From a checkpoint of a small image captioner.
Model: 24-pixel images, encoder activation gelu, encoder moe expert_choice, encoder num experts 32, encoder patch size [2, 2], encoder width 256, decoder width 128, decoder layers 6, decoder norm layernorm.
Training: muon at rate 0.0016, 22600 steps, batches of 64.
Rows from block 5 of the image encoder of a small image captioner, named by matrix and row number. Rows with one number within an expert belong to one neuron, the router's apart. Each number is 500 + 50 x the weight over its row's rms, rounded and kept within 0 to 999. All counts start at 0. Numbers have three digits each.
After each expert's rows are labels from the 100 images, of 14976, where the router gives the expert most weight on average: "top examples" is what is common among them. Only what is clearly more common there than usual is listed. The data: photos of plants and fungi (iNaturalist). In brackets: how many of the 100.
# router: router (encoder.blocks.5.mlp.router.weight, 32x256, trained with AdamW), inputs 111-147
# up: expert up (encoder.blocks.5.mlp.up, 32x128x256), inputs 111-147
# down: expert down (encoder.blocks.5.mlp.down, 32x256x128, transposed), outputs 111-147

# expert 29
router.29:516513571394538509543391427553488532463505533593479504520522518508603461493455517503487570477428500394492491497
up.36:601387477497544520483534495527428511476497463455564450570420549509396448540507514558497438504497482551471525406
down.36:504573477486554483494445574557483455451460461523490639563461502573511553485444484481510441470478594476525537516
up.37:407606424387411577454526533492558485375457459549535530528478455454500586521438479459477480532558452464516560496
down.37:548489620482445557516582498567485418539500474465521470467510445499503434468448589448510445496469387452534524523
up.38:555575602475540474585501448455528469442529470544627517420482499468507472442490564527500505479543526596480520519
down.38:509413428426425547458517486579522608539473489475445395505481500434555520481431525574505552524480515439494504554
up.39:496492495554463551399532546445548548504478475506451500499464494459505465539504549505576489558571546451488545501
down.39:516545416555511492524472437464527601437477555467428611343530535534497495528482533523538490468457492578533528473
up.40:503560475498534568600504472522483522501531603456585532465511459463527524593508469440515491553482507480451476576
down.40:518487431483470506539547549438461502476580499425497489540482512559508499561493481527577558507541461519561423561
up.41:549466436569549577518470460470494457593532453506516496452427458473559384544491502477599507470488470467479454486
down.41:547534539545518483514498441532421527473475458487506467441609557498474522577516566483507386549474521539455469438
up.42:501547483415510499476441568489428566444493466510507425522559379492445459453481454480502476425567547533425572498
down.42:588573424432534533569507473479596550543498472408459503535503526497519508462516428525510470534511621647523471453
up.43:531449500531518584616519426464473455522430528467489547432444640471548467433555446538488542520441537456411489481
down.43:456569429611502532563486538593514532483514490439442439404519453547496504453568466530539530527446496516508481648
up.44:465499516441508443536546464487393466472422594526581469515468619490486490416530512521594486552533566586472433457
down.44:501581456482511504576478558511484506420540546548550547521546556465547512524488503565487550485465522522585426518
up.45:474570397591584494442502609445471533485584478521506497508439497478506569470519496554447551468503445588585474538
down.45:480519546444496464436540450452447446399586486504466494494497470462439467530399502497417478511491641529553484543
up.46:550527437533370465536548526580575465455395516544542470558353494488460529480476497469493485517526516465499612530
down.46:599550580445589488500474532566539439569553521487548552473509389550495532562540470446466536538495482453539518485
up.47:403557474419540521463522477542446500604460403576474550473489450427485425453536484534478504591512468445540447484
down.47:532519460417435500487460582482459536496552444512500450564462550463573477568459482474529476499568493605524467474
up.48:521448503598551470506531555403457497547421475585551510435460440444409504456517462483541414486527581526464532440
down.48:508485397530467504509510503459528529494441495489512562551467504492476586520449469567413497468534421495495531561
up.49:483584452540495624483487523585518509439498496474487449507517451480440516484566443410445507459558543423521492455
down.49:449447432563436545516465498497520472500503460454502446481514554541460551499538491535476549435506497456583476611
up.50:472403541463517481562458492485445471551460492507558458536524515537488552542564511559527538514494555411522558495
down.50:413503525491598520513470524588545433418479504511459504529411488475548526461529484514389519526480492485532532534
up.51:559571473474416489503512586573500543520404491491532484509604514530559449441497471413523425528580542537501510493
down.51:494527531567479476478494590552501427451492508512594564484438485502421500524559493530432511497481497439429519476
up.52:518563473521508484498519514533370439380560465491540554570438451472520499478492494513404530483476439603624529509
down.52:503430428499514500486494487473515570502377475546450394511502475440514507538409396552405482467468499550421459461
up.53:499493540494580489446449387525486486500442523578468522470517579518605487497433516536414547558461426469521590498
down.53:434573509490570529457549595563466503477469508467531452558520484468481514457537415528499449559621459485517515533
top examples: order Asparagales (42); family: Asparagaceae (42); text has "yucca" (37)

# expert 2
router.2:475480534479369460523475450535510511593585420463516494500514468440470498518547536481530515544512591467543396562
up.0:573539532567492489565480515537382489516525446453481465522563509485441465435481502565561481583643529427485443438
down.0:493504439462518453484394480461415487548528507529519492506509453412467531500523452488489591567561529493567500520
up.1:525568588455478490484504452539461447518451526412569520388490502529441518504489462452509431555556523447436435447
down.1:489381442503483508493392591523408539392439496434453454443464460475472518381470440524447534467535497557537395407
up.2:498590459580521403479493463461545549471475350421529530488448498480534535570508471543466466447550552521439506418
down.2:573544501487479500522524493501443414473545529505563440445416530457466504454494578548521561583518518511415488489
up.3:524481445480531455522486478552458548478552507415479532396554444496502464469406535510604504560502638497622548568
down.3:495404505469528417499483502512499527579451471495538513509432522447417519420468532583538437535486515525423552483
up.4:493611473563683470482504419534468459510539516533434575470466526517533523577546553594496457524454480566487496512
down.4:453503455516474546590521539409435427566475540486544534558600536553460428421515450477478475526485522554381500532
up.5:434554536551503466492399493522548504465467547520557443393565543534480494496562502492564511493422452431542555469
down.5:495471420483483499454482413438643495458457444481523510490510584579527589487528435542519427540448464589423534451
up.6:505487515504517446463436486480564535414544420421577491427668523571459496490552488563465508529607514482509513489
down.6:483480513539475524528431447478425573486480482436486531544458417523550530505582581500506517426474527407582447535
up.7:543496422565441433520573482427550495555417483457490516505473552481522532481469475490508536661461486560500524489
down.7:597481545482559490548481519495448441529508536458440504506509436401475570497525500442450525518492491466390498498
up.8:514477467535548479488510505523458476490546509422564502522457438557411530462479508547542533579534525375504543456
down.8:503464543556527553552508487529459449453581488410507604477431515456462595464477526557428592523514559515464456522
up.9:515554414467504466466445496564508507441584504466491483555565532463491448473539489468584539575497524495477412540
down.9:398441559529533485520552532501484464550509559421464446472494447514479544423524479449544418577574494450502495509
up.10:567466556559481573483521521491426521496511504507482471482544470501480527414431470525549480536555527587489555503
down.10:534628446483491564491489479509522478498486581464573533416479502485548448444429617541555548579477543469465457532
up.11:411369567559449511484510463393522484519517467467455473492462505462473493453536548472488548446385575501463461474
down.11:442580488528480455553490483459544407574478545531497618432509486569443493477470488474524423519581498483516491477
up.12:425462443533532599511493564566509582496503416412428492553543507511580480524465463538505441509442573452501500476
down.12:429558554484436482520544447508437485453460525515466483499426611470520458540504497523529528552410435531466478418
up.13:578445438475553557548513529537596462506622434550489487553371472505493476607500555498466432539464523530496466476
down.13:448554504430567508380488494500473511441468479476472523434595475409526464516449495520499558512465573608541459464
up.14:548489553468518561483469516478598631448628437487396586399505458471542420564473504471501492509470574539486512539
down.14:506447477511503452538543449558454498517508510532567461590525522398509457512486451513506438516508544548580552502
up.15:525578554528444521452524460560466560554472487417543554532476467563548497512462499438475446497497441566442638446
down.15:475513484339433431559453461528503401400429466477503550455498565481477434398536548529508553504467550459436466506
up.16:528541554621437406554400413488509580594527563499483533446566459475500490505528451494523599554449531495517535513
down.16:492495465497527552518475594468466602461468550430500435579485565514458511494415523458478562429584577547449507516
up.17:453583452483505536496515492474553587502562451462462457449472467474468514495580547544532521498394476485569454507
down.17:480477464490383505485466465428600438490436502516508451362526486513542532517527559520469444592490587458426521427
top examples: order Caryophyllales (40); family: Cactaceae (38)

# expert 10
router.10:518520494457589583529528430513532460412546505491515473494504548383532402493493493608537442501522502427412492544
up.36:574518520438541497423487488543575415534439552477532523503487499450503482505461479482472457465547572436478484502
down.36:442485378463513523528478518493541542512546523556473554621432459405508463510431521513568549476528619534550505478
up.37:538502515549497428573580498570572537532494562622542524510470550522515422449492516484520558500537530553553474551
down.37:450452558418473561594570485467464560505509480445509543450546479465504473533464524466530411514462471550494457530
up.38:508435500526464459479491479466475490499489380483481546471497485411526438530511520519638452513515485489451505512
down.38:482587478488564543607499493505412588432458463546503409564441514563530478560515549455545457495463508409633542520
up.39:575370494503468524549524463437474444565422530445468442455434489464501486485489531470557500605518537554491474593
down.39:589496468487519412406504579468458445478466532482537574457451520485449563519433435543457583521539493491461482470
up.40:430511451529494515556449465507587550509401474528531465534463481470532495512521470535434497573541592495451498497
down.40:468507424549498544511493503512620484473537486556447519544516547584512541546517484457515427481393474482515535479
up.41:417485487537434436472469509550467467473546487469453488428436571501504525465512465494418526495568549481505477509
down.41:519515520443507517519496595476441449541466581537534512489473497477479555501459549534462377526526555497500441524
up.42:494527482562484468489554533505458544557490440499518581472640454396510497583495566509575495529480466527477516483
down.42:478560547473465454528455483532515496569512522524464519538473618384536520488460413490568464577506567473504532537
up.43:464528549553491481513440524494502541608597600520520479473477568439523533449514444434494529568535487540493468547
down.43:607573572506396532494475581500523454520498427513519504466451450541566447508444429459468510520505511531509428437
up.44:478514472545530510548490466451480554510488525612444531475531594458469490352517453501547539587553535572529397485
down.44:512456465474455526407575521531448478418605517516526553437526539435557472431529515501531477531426577405474386495
up.45:453557514474547565576424485516554570505560490528514506571469456528557538603500585542505451487498464578524475490
down.45:468483529481535562489472603524622608545486458532514522580519505552451467444455441534555498397569562585511424448
up.46:557429587506448409426448566549489540555483570549500593470539524458484516486486534522510422559534535518529550459
down.46:407564459500458489424507545398413483524516508514550568359581432431500559528503508552541461531564577528569442555
up.47:528510492548535463579494467485543512374605469564590559500489517506613462475427522523499452579458424534500545517
down.47:534492455547573493493549542530426506524424535537443422528598551505482443472528488487528466561515510422512554488
up.48:518589530368474473520493499424591453467468451508462542450523552465422507484445479538542533506482557546460519508
down.48:427548446578461486435468472460461558485571454449397500511396481608549440503524545499496502506532428479514566357
up.49:556415473507468517496513555493563519402549375484452486492446474462546469514458526529526385427485512562559471503
down.49:490500533477561445444519517472547546486474563490582540537549559546525445542524505411504522509524621514367435446
up.50:533528487472465505520590568464474535575488476484499432473497616565484501482528485427624508583478557558546463436
down.50:509487508500531475447430476487521546561451553403530480415494503470600500467458465536570500503507403385560484560
up.51:486486564557502563428487424483383520465548423505507464430502572488523502505515455518471543552465434444532537521
down.51:579564472432597553529456386499580481563546473438468500516634499486524438482524570436437457498478530543461552435
up.52:600541535416562477507462425504488398446527472514660480514523575453505571403592445500436532432567533475448490568
down.52:553489489595523514409455587481497501421534480428453407493628533574489501517507578471505480482551534442402573453
up.53:491487560535437550500513501487603619520507472541428432487537544502486480608403481535530555496438440459483487460
down.53:496529526467405532448405507524461465482515460517481541489453508510546549498474503461521501509541521586488432446
top examples: class Polypodiopsida (25)

# expert 7
router.7:537532489589447508521503487513492481443544407505509527511496546478631533550486522532436525517483486384525495511
up.0:432547550530566546525460506491606460521579517463477556487508563519580541460446468507338485495468592520495505491
down.0:516523453569484517560482464530464445508546561517590483508443529508476540540531514480438562429509395436449555507
up.1:405514495463564474418495538582455507533521513549512548428505514468471514493473509582492497567459501533523513538
down.1:558519455441449442499509546518481530450567472528465491477533545550496453531583489466574563515546607546528527567
up.2:571504573529452508548443454551585523392525549477487539567467602496482447423581430625490530443490448382471530514
down.2:469476437478493556496454452534574540562508483512369493487522454526543439594444506386475467475489513476599574396
up.3:503412469532499441445474559508542499520566408572497565441502455480500457545426503422465507459572461495574393550
down.3:550467487524564455437509504511497449484524563473457476617494479448559527349512483572488448534562520528542465531
up.4:583449478520547604472448486507452495458639463602454463490450448461550523524524534603488470492437506537515562508
down.4:385474482473509579572449523501477478472523521693498399457526453445502575560499495561522434527532536546548530460
up.5:440549530412516461435495495510568491510442475534405525476509490466482472514527565441543494601499505486482490551
down.5:544541458440536535429542574457540607542477423557475411478533618499512494534396489494521471603455514485537489453
up.6:573454470567533548537491537490466498484417494577597447493520515550549490597468489538532548500480407545515507484
down.6:491379532420459498453441562530486527530493553541417475502458511414500553414507501472477502488505576512553456523
up.7:512533512574534455520492458486506533454393436459518571503464500508560481529514472562451523561569513482531576532
down.7:472531463483484524590500463422510534504397454458443544455508543542524570544547476497463583555531431450541511483
up.8:566445507614587437407489562497458443476541514516496521524560506539504559523577411476507517458480458552483514421
down.8:540539502524504451576472498548392436542505477436514555537459530441571503484454605464496466542543492416480537585
up.9:500402548490371478492512512498576599521473515482468481541465445426533479554353526524464503549508525463600505550
down.9:507575554540533617555546505481458488559549511412488469399503470532457424576522473524421527504495518404394523428
up.10:485534469395509442569482614480466501548495510461509547509438499466522386513391497574490516504542602594540565418
down.10:477448614474486499545511453485466392473469532516509498419529507489505489513536583432601553386444491420451489476
up.11:511469481590523540371502562551471443443531504473514526404506510483538479432456517450480490529491529497468533539
down.11:508611487514352426466511603450580470512554488534615495516462466390468445563457538472369433534490532470539456454
up.12:525511453461519513495512495621442603492469549480494419467525556526526477455523531483610527538429501462512500521
down.12:491429555470481469538541435591523539506512513518580406577475580495525553462626489593467433459527501452616548440
up.13:596434536470461567551529553468359485516606480565526452505394393504500511510493540573519463548433422419548458567
down.13:491493462522528517482481541543506484474510458542469507533531418491510500564515440541540456512525523533508435460
up.14:431464541572574548432443511499600575479485542538465566493549495509539458560486539521484526483481524466559517541
down.14:510518484455503538577546481448544569543548500575466503439550467511487465596559465555556596483532572503410482459
up.15:467487420454496564472529472460522600468445536472491555511521498468523512499438427449522492536559496470535358461
down.15:491451477425573527529461484490390518532521529480562357523530492514478495474491518432510460550518514589436536511
up.16:467514501488460488437477464571498449534535398501592499518495518492458544438543490553408521586436585522535495542
down.16:526528630536524434467533556502425415518557536475533510525438408511518486474533674487557444544488557502468540520
up.17:504513530555522598500446526432451564507506451461456514544519561504499513488526464492563542455462416570536542541
down.17:494468396482592521437497484460520481496490537469397568540516517499506528599413521508497468514518427499530474458
top examples: order Pinales (31); class Pinopsida (31); family: Pinaceae (29)

# expert 30
router.30:487494427556532414487485527470538532465575513514434488385591524553505534553531512438528505581479508473476497456
up.0:586521487499486600507532462464597511551444533462483456526466453544534356471448506483496453535468354462474536469
down.0:438461543581487565498538491537504512442547506476508446427516505562553504510468423488527476463421474518435483564
up.1:431526436495495574548610491536479514521508443511629572500487556474478493570431518501437565492592427464377500435
down.1:471593571589568438501470589487503399460460518510488471547477517413518483538441486521433519465538484546533495531
up.2:607461530583611509560487490479516482590558532467516548500456586568461565516424506457416508529477447572542501506
down.2:545437517496428577499560522550537456485594531491595467496491499524544421513468558490608538543531481457503407395
up.3:515466513493455569592496546414536500476495461486461485562456561464475535575478449483404517535503593531478571535
down.3:349418434462468545558560482434428474475441528454479430497504422508546569567497542512490489480529475486588469538
up.4:433465468434441547600538590477501624513489502474402495451466573425559456510401459394484532509498477471488537540
down.4:540478464506426472562585541512468513548591527440490454457557461442472472444551523570518408574475438453520558518
up.5:499506543552518484550492552571452499586547594565501473438422468506527516486531552531438530614530457445540473519
down.5:509456455499484475518600447510517500514450478541414467485497536522498582503502492534540477444515537560439587501
up.6:465471453521464541472516456498454470437436442545488454526557592429472549487516484508497519502545553497484556514
down.6:482436521476429542461534457522476480483542513523495497488445616423577458478465547495520529501459437580431523517
up.7:513489517505550528413461566411544415604550530546513545627576519501453532483455512498472518547429428453464552492
down.7:436447520585457474515457451451465512508537496393474497436476507618514502527474455514445485449397429452534496530
up.8:496584495605539427473571416447426537472541477490528523507478503526503475446463572457497510472449532483472548474
down.8:519540367524510485549462489547562461556552537502586480371528465427511546480536468553467469565488532458429511459
up.9:471521501512461485542520464521509425494454554441554494441441480464457483493511462462490440423470557462381493477
down.9:567492505515478527546488515506479451470589463435591561610511493529593572577450499505447436613526523426459448530
up.10:495583545467397425493518511544584370554389504515562522451535523431535449524437521494542474563585549515530473516
down.10:498610503452513528524487553471422488450450496482615399547428499517478497501535516509409518507498471492498537511
up.11:437521461555501544422512457495502547381479411557467507606461528518570499533505494528505543496406502552438478414
down.11:447539399451438546566513539505497491528515464478441547525424510496469484428470478523563467432596562452514538517
up.12:547472611511513438427477478434549545610479516499528506487519503464465438459474512543522535462426490488530487575
down.12:543472509514544436449396503578513453542508493521564566469602547496415556533526522530514468555505473634550482548
up.13:409453500565482488440523468490500541514515511462515523439538473473513508544541476473612587499524516477510532553
down.13:510370525437581567482527481486479488495485525527468478521466509415562497490460535588545547491462598410499531464
up.14:546535476540441520461456517506567513560501582497447436511442481479565477439491465499516529564447506572463551495
down.14:459433460567398500555550444414522496587478511437437459540574580494471469487526483489518505469497467509566616511
up.15:521513543513581482455556613490483437518530442481489552524456588514554527527563467495491519516526514505477449516
down.15:494477503460604424381437491433502475455412490486525566552405562380510544445526531540465547441466499467516491508
up.16:438469580507503482490467407507436496410614512476526511451545566488452458486507509456498477454474533484469589486
down.16:485514464458509526511508431430556570515514565487506533453556501450562523452476508445495429503478604551504461494
up.17:412553521492453569515523582583535478439472498501508471502487533506453547444516527556477447475514508492540420490
down.17:521446429445457476543553466577524485459464500573517511507452447506501516529567483526445416496519478508420529496
top examples: kingdom Fungi (44); phylum Basidiomycota (43); class Agaricomycetes (43); order: Polyporales (31)

# expert 11
router.11:467452434554478548455463453498451487511534554447567560532492492545402564472557443530494515451517484459500447543
up.0:529510491613482585557458535480548512505459531473391448550449483486535448503487492447553538426469511544465520452
down.0:512465491515426509498623423465506485473514501423551535501534548479529459502600475487472482533528545547499497525
up.1:461439533428547494464458477461532474453532474530462464519473577446528529514529480465527486506390416412540479558
down.1:486526494601512471547580504570619495467414530541551509465480468461512480478509521548441443539516571574512469586
up.2:557558457398411492519490610512494520436567553408478544455546411549556464479546457522541482536446517468578470591
down.2:492576482416424499540446505558484497490418543470475515541483477431518426470487476546412473412490569545519514403
up.3:465474533519506475441561499455456466439372558477423472501560549448449494557484557506406523535501558510497540472
down.3:488533499418521478453499569511494429446423512511541476500611490522483463470590537479444525488478538548528449524
up.4:507550451498521479569635463465530562484466370482431478416535581455569479407452605436456508478486428529540556382
down.4:512444514486475532601473519450423485430528485465493515501453547632545465565484511481537498520519492555649514465
up.5:440499495446453451421488469476515574492445542556396520464487576512511499515494472476495506495554534478507506480
down.5:492589403570521482462429526548534455495497416611514543474494510579590596482514572446535488581473510604515523442
up.6:515555440486468406653536498552416459427452366482528490581449517430512457504466421560497499502528559464545478425
down.6:470461444612526506507442523552452489504508487554536482503482433494490484529494553491549519507532401505423469355
up.7:510534562497556499453442517443539458465505495560413531512542483524466513524559503497467508592431497523535466497
down.7:444523468493477467557403488507551524503537514508442498523500508665538525581506493574507481476493442384447499456
up.8:537478460489543465437521579520456569440495364570503481506578437464559459416509450525552373485486451471455416448
down.8:527498498463593510504570534465501486510470512538495487499486527466456563493526526530542417485510504566425502347
up.9:483499549541524531483548548498548518472442546588445517518540568542507469514505447564427549490463410553526488484
down.9:435535438475442449580453524399538535594467507475488544566419546537532454407504499421509501587479454481535487433
up.10:582510513474455464484405517584507471407531421570523550404487561455492502462475535549572444510458502410487511409
down.10:544491473500487402545497419545475545495354517469631463481434551470461460503529593503520488517549470422408467484
up.11:548413560514571447486538528453542495535583471571502461478435456437501503495449480485543572470527618515443484475
down.11:508548462506515499467576510546334456485547378531518453403410477477510471522442519507474594491576474495472481522
up.12:468575524495516505445504458494543564505417486522528523530519606457586506403433452476476502484474567492442460454
down.12:497395510501494471505429447594514417485497514458521591473477545450558434445510404517479482593467546495504490482
up.13:460477498506522391606544390485574614555471632514456463561525519483497499570564484504471488476555511567482568489
down.13:521553545495447510515444406472606530512491548460441461424556528536473432529499534521534510586414498470422461493
up.14:459448525505526578362510501582444494505425477458459551527470475469515431463482442571569505497511586509570478573
down.14:443538456572460475480406599405532499442584558588546512492558473550452493482596483548583473435523557502483493537
up.15:468478621484549540507515531601425462481521497489554459589529478521490425428532482475536471461518517524528468498
down.15:560487552452570465526507453376536478577506587424464513537441475526461480428432529468552442591460517561359504508
up.16:490525510395480430520534517530461545482473438594490490495470464507554453494427500418382552445631448545507550530
down.16:479451508503581582471538410564486510578534496568509526518497570434562413500439459463480444606520518525546508476
up.17:404406539427463495438518490479543515488526499435490445484444456508538494469480457497487479569495487466513546494
down.17:523509540440500550531523513418477588498559528520463516549484569441537415563402551428500470507509459409447505475
top examples: class Liliopsida (34); order Poales (31)

# expert 14
router.14:569483516441495603496602500484484525532521515466468523566535397498521472553493523501515462513392465536580521460
up.0:350465529552446508556411500484391484552489486377542522472408497509481500510481408446509474470562478525495489458
down.0:508457482496498545533545523501485501473478528490536495507490509435541460489518459500430560448479526519518591440
up.1:455546485546406383543451519534591498466550469433526511373443531421550484544453426554518502507588553534604442529
down.1:567390551485513456485562555481478482479539510473463409544524514609501541396550478461469477452521606405508531575
up.2:511497538498548501533560579483532533426485462514565435514509544553480494517515589485444547514418391507503451455
down.2:466457482568404639548470502494438569592521465503461551500489546608468517520528522495440480552469427578542499439
up.3:451475480497500507525516530498479457496535458510489470520580481387365513541522531429476599508605468520455517455
down.3:492452555438536468483427558356487464532509457506598510547521538521457410552362474540472540490472535506463478453
up.4:516461456495439407427501503510524464488528543542559529473459539491508461447503453524584483470532431464514525510
down.4:555527445475547509471477520477451592515477535527586445460566500519529508523421401469518399555462515506437502513
up.5:536501513389505515444471533515494436421529465520428525553561514433503501450488525436441574428542581440420460459
down.5:490590481539511521505466454576493486502369443465620488379476586487482515502419518573444541509508547485468499433
up.6:570422609567451547456513466527559534515393472511548426484453474491507486563555530494481497541432501450556489518
down.6:400443496515485490509439494439522514543524474547446537496403556453371506443556402526536432542514494441491431481
up.7:530520513477517588508494484520461423419540497541534487537488494537477447460553544551477406534487455462556486529
down.7:501515558463533347529515426493512446464534507482395589441436516614525533515449658531591476501570559458514534558
up.8:512629470614518526570485517528481501367567560488411456510445457507520488486505456481519473451543498447520506495
down.8:559463511609550415538501467435475531498472500514543425485567479487573533525460549546578435431549492376657518565
up.9:488482538503472497497546458507470471522521558501493485611486560458517476451549491520484517450398558432503462434
down.9:525585512533577511530470471408429525480472507573508505470436465522429550601538531446485428522494440453468502487
up.10:481522551585474545399529537586505443452572508456410543599440444523505547510466487476502541473544543492471502441
down.10:495533538503540584447429583526578567577508501436429522481489538391492503423501540511548584507471523443515447546
up.11:494520386437398533415575577502521542636527459464370486483367446537492473432481490477557491478562475596461517459
down.11:509497541579556523447512524556532467476512479511533496538473458408525492576493456457499469487518507570488501416
up.12:501562572459401477529456549579584418467531613481579521547497418487574536535521469477484469459487538470585465553
down.12:513386476535464515562464453538569554511631503465430470501556533509538458497578541455579538532512434457454464543
up.13:558421481603575478472474469450404574432535492448492495531591532498492509497575482485485517543492500452493526464
down.13:505594465536530560555448555498520455498400509554536483397407465425483422484424484438520549504471490474461482504
up.14:476498505501545478474455509494305477534449488379558377477418454429498547513424514550458541592528586621585436418
down.14:399504462572477503448484486551510559492467531485401446543510519421475459457575451483560537502490437456483492542
up.15:465643497436557466519554482501495405443382500501557546499446448437514525502461553514547468509460552501428460484
down.15:562484416413483448501458460530524436478555547468510558447513459477465470368555540495527521529475565543528498428
up.16:512495621501494511398503519572478553449498467540483512514620430551541532512547524469586454459486451450517465449
down.16:618537506484536566472504554496599534523599579446372417461586537525522477523494457433490528483420587544468485505
up.17:484529492505417554518491552514420574549477488531483516666387515478567473535512429455473487577480569450590494476
down.17:530628526485423493523535503476526484501440498543436533462485585511573389467506468471548465471508452449494526463
top examples: phylum Basidiomycota (32); class Agaricomycetes (32); order Polyporales (28)

# expert 19
router.19:420491534593484455469476574464500544530440473497560393648521416481404529464497546582514551574520499511524510439
up.0:541454523464526529480484468527462473422513508508479541447564467470470456577538586468478497425470478452467487532
down.0:526534457527565506484484508467556407524506547563543517416463520538533530549518534557544433470472491465562490495
up.1:538449515498548574608551460420382477566529510416558582510483470425535494510516518495505462542426547502485439561
down.1:529432471454406521469523494535529506486590584480509513506425510523485531495492559424510379463528546511422520478
up.2:465396593429413359548599459433467401550481445428462550565402558516505436501457527489537504482527510493394569472
down.2:463450514546513615439490519516448495526526489418508525473531469506504532520444513502474473512514582438621493575
up.3:508507542429441491530429520487359524599545492479499488424531501475477558545441512469521462504492494501529605470
down.3:461590495461429448491513493477536541502479557543500525487453540441421544575509540484539447512553535512452540534
up.4:526551509449413504470535541557478441482497458471489627342457524493592491458549474470542479502500517545478461556
down.4:494472426479588495385534482474433485499445540535557568536532507501510554534614504479412459445478561442537510450
up.5:450498474537611580426512412502354567532501437465430431481508516487512526486561430477488505471443450433493548507
down.5:496601458428528521501372476463494548549529557490453457471511459538440399512531524469537528456523488480491454465
up.6:538528565547480521476446445440494498470496543495450460534551468557496488571448454493482580531424477527461507502
down.6:524392483501538497543528585406426526530432441453404418444490429448490581454503562524461445521439538505579578538
up.7:494477545544461471484545518477452534545478504553521508482468518491447533488514596474508475513397561444493530447
down.7:527502422483466493430553500491522479470529537507508502490568541418434559649464550433590495480532441422538483457
up.8:530553511577575486580513501545562509435496474524535526514500544480573505455496510514480452431454510501476551564
down.8:483543529470401499550404529656552458515490535560442503565599484488541473510520507498487390400498546506532534514
up.9:578596462443470485495538473457521422488510525535489554468622466481494488461485488559512499481483445442519466557
down.9:466573455483410474496472478526429469436525525479537484445424575463457414472461558594449492483496570549478446594
up.10:511492546539503549501477556574487536434494469541540520498377454465487466481474474492477573504433443514538541526
down.10:458532451485502453542478488486539512620536554383435510537574548555535501508534528477583464587516513495479536515
up.11:571555526442559511551491489484430449536458559498497552505561579477465403404387516497554484462472476444504478570
down.11:571464540492439468536557612461513484547474445556477461525432427503538581505448494466507537479484489584512511439
up.12:536478516460458540395582551508550448413466463514473510453499545479429544452540545506568449543554547563517542493
down.12:407482664531569521506479450539489482529580500453458542574585508487513504529472495493478508473465539495540519521
up.13:518548496475394499580415516525486486456429565416504578448548499515439509444522508373514545512456447486465457452
down.13:436579478483513548496439424476543447485565476466508474490454541516474484573448479502464486577487491491499520574
up.14:529611613530565461410502406503447542622471494528524501433497531481553486540496540506536487505411505513505616502
down.14:540500404458557506409520582554522584453443480487429381500506476505524563453503529488527494514464495390569521501
up.15:481491593547418460487534491515478560386489450487504470545585451447507490416535524603498504511494532499495528411
down.15:444507528499451546482419506559504525429426535526402373460456532472408576525450523468522451542504469428477517464
up.16:489545497535470498498529521472544443507532379525595512464542481523487487503443521468449397475537608501544525463
down.16:514511511549501464433419603512522559502461479456513393452481504531593489391526390483497485471454476432520418428
up.17:456427475386557561348527453500514612445446511505454498467555543454450510500556461509447476642471502550536460513
down.17:523482446551538504503436572406508467490572485485446476577558525560508435501547582449572580565505507472472486534
top examples: order Fagales (26)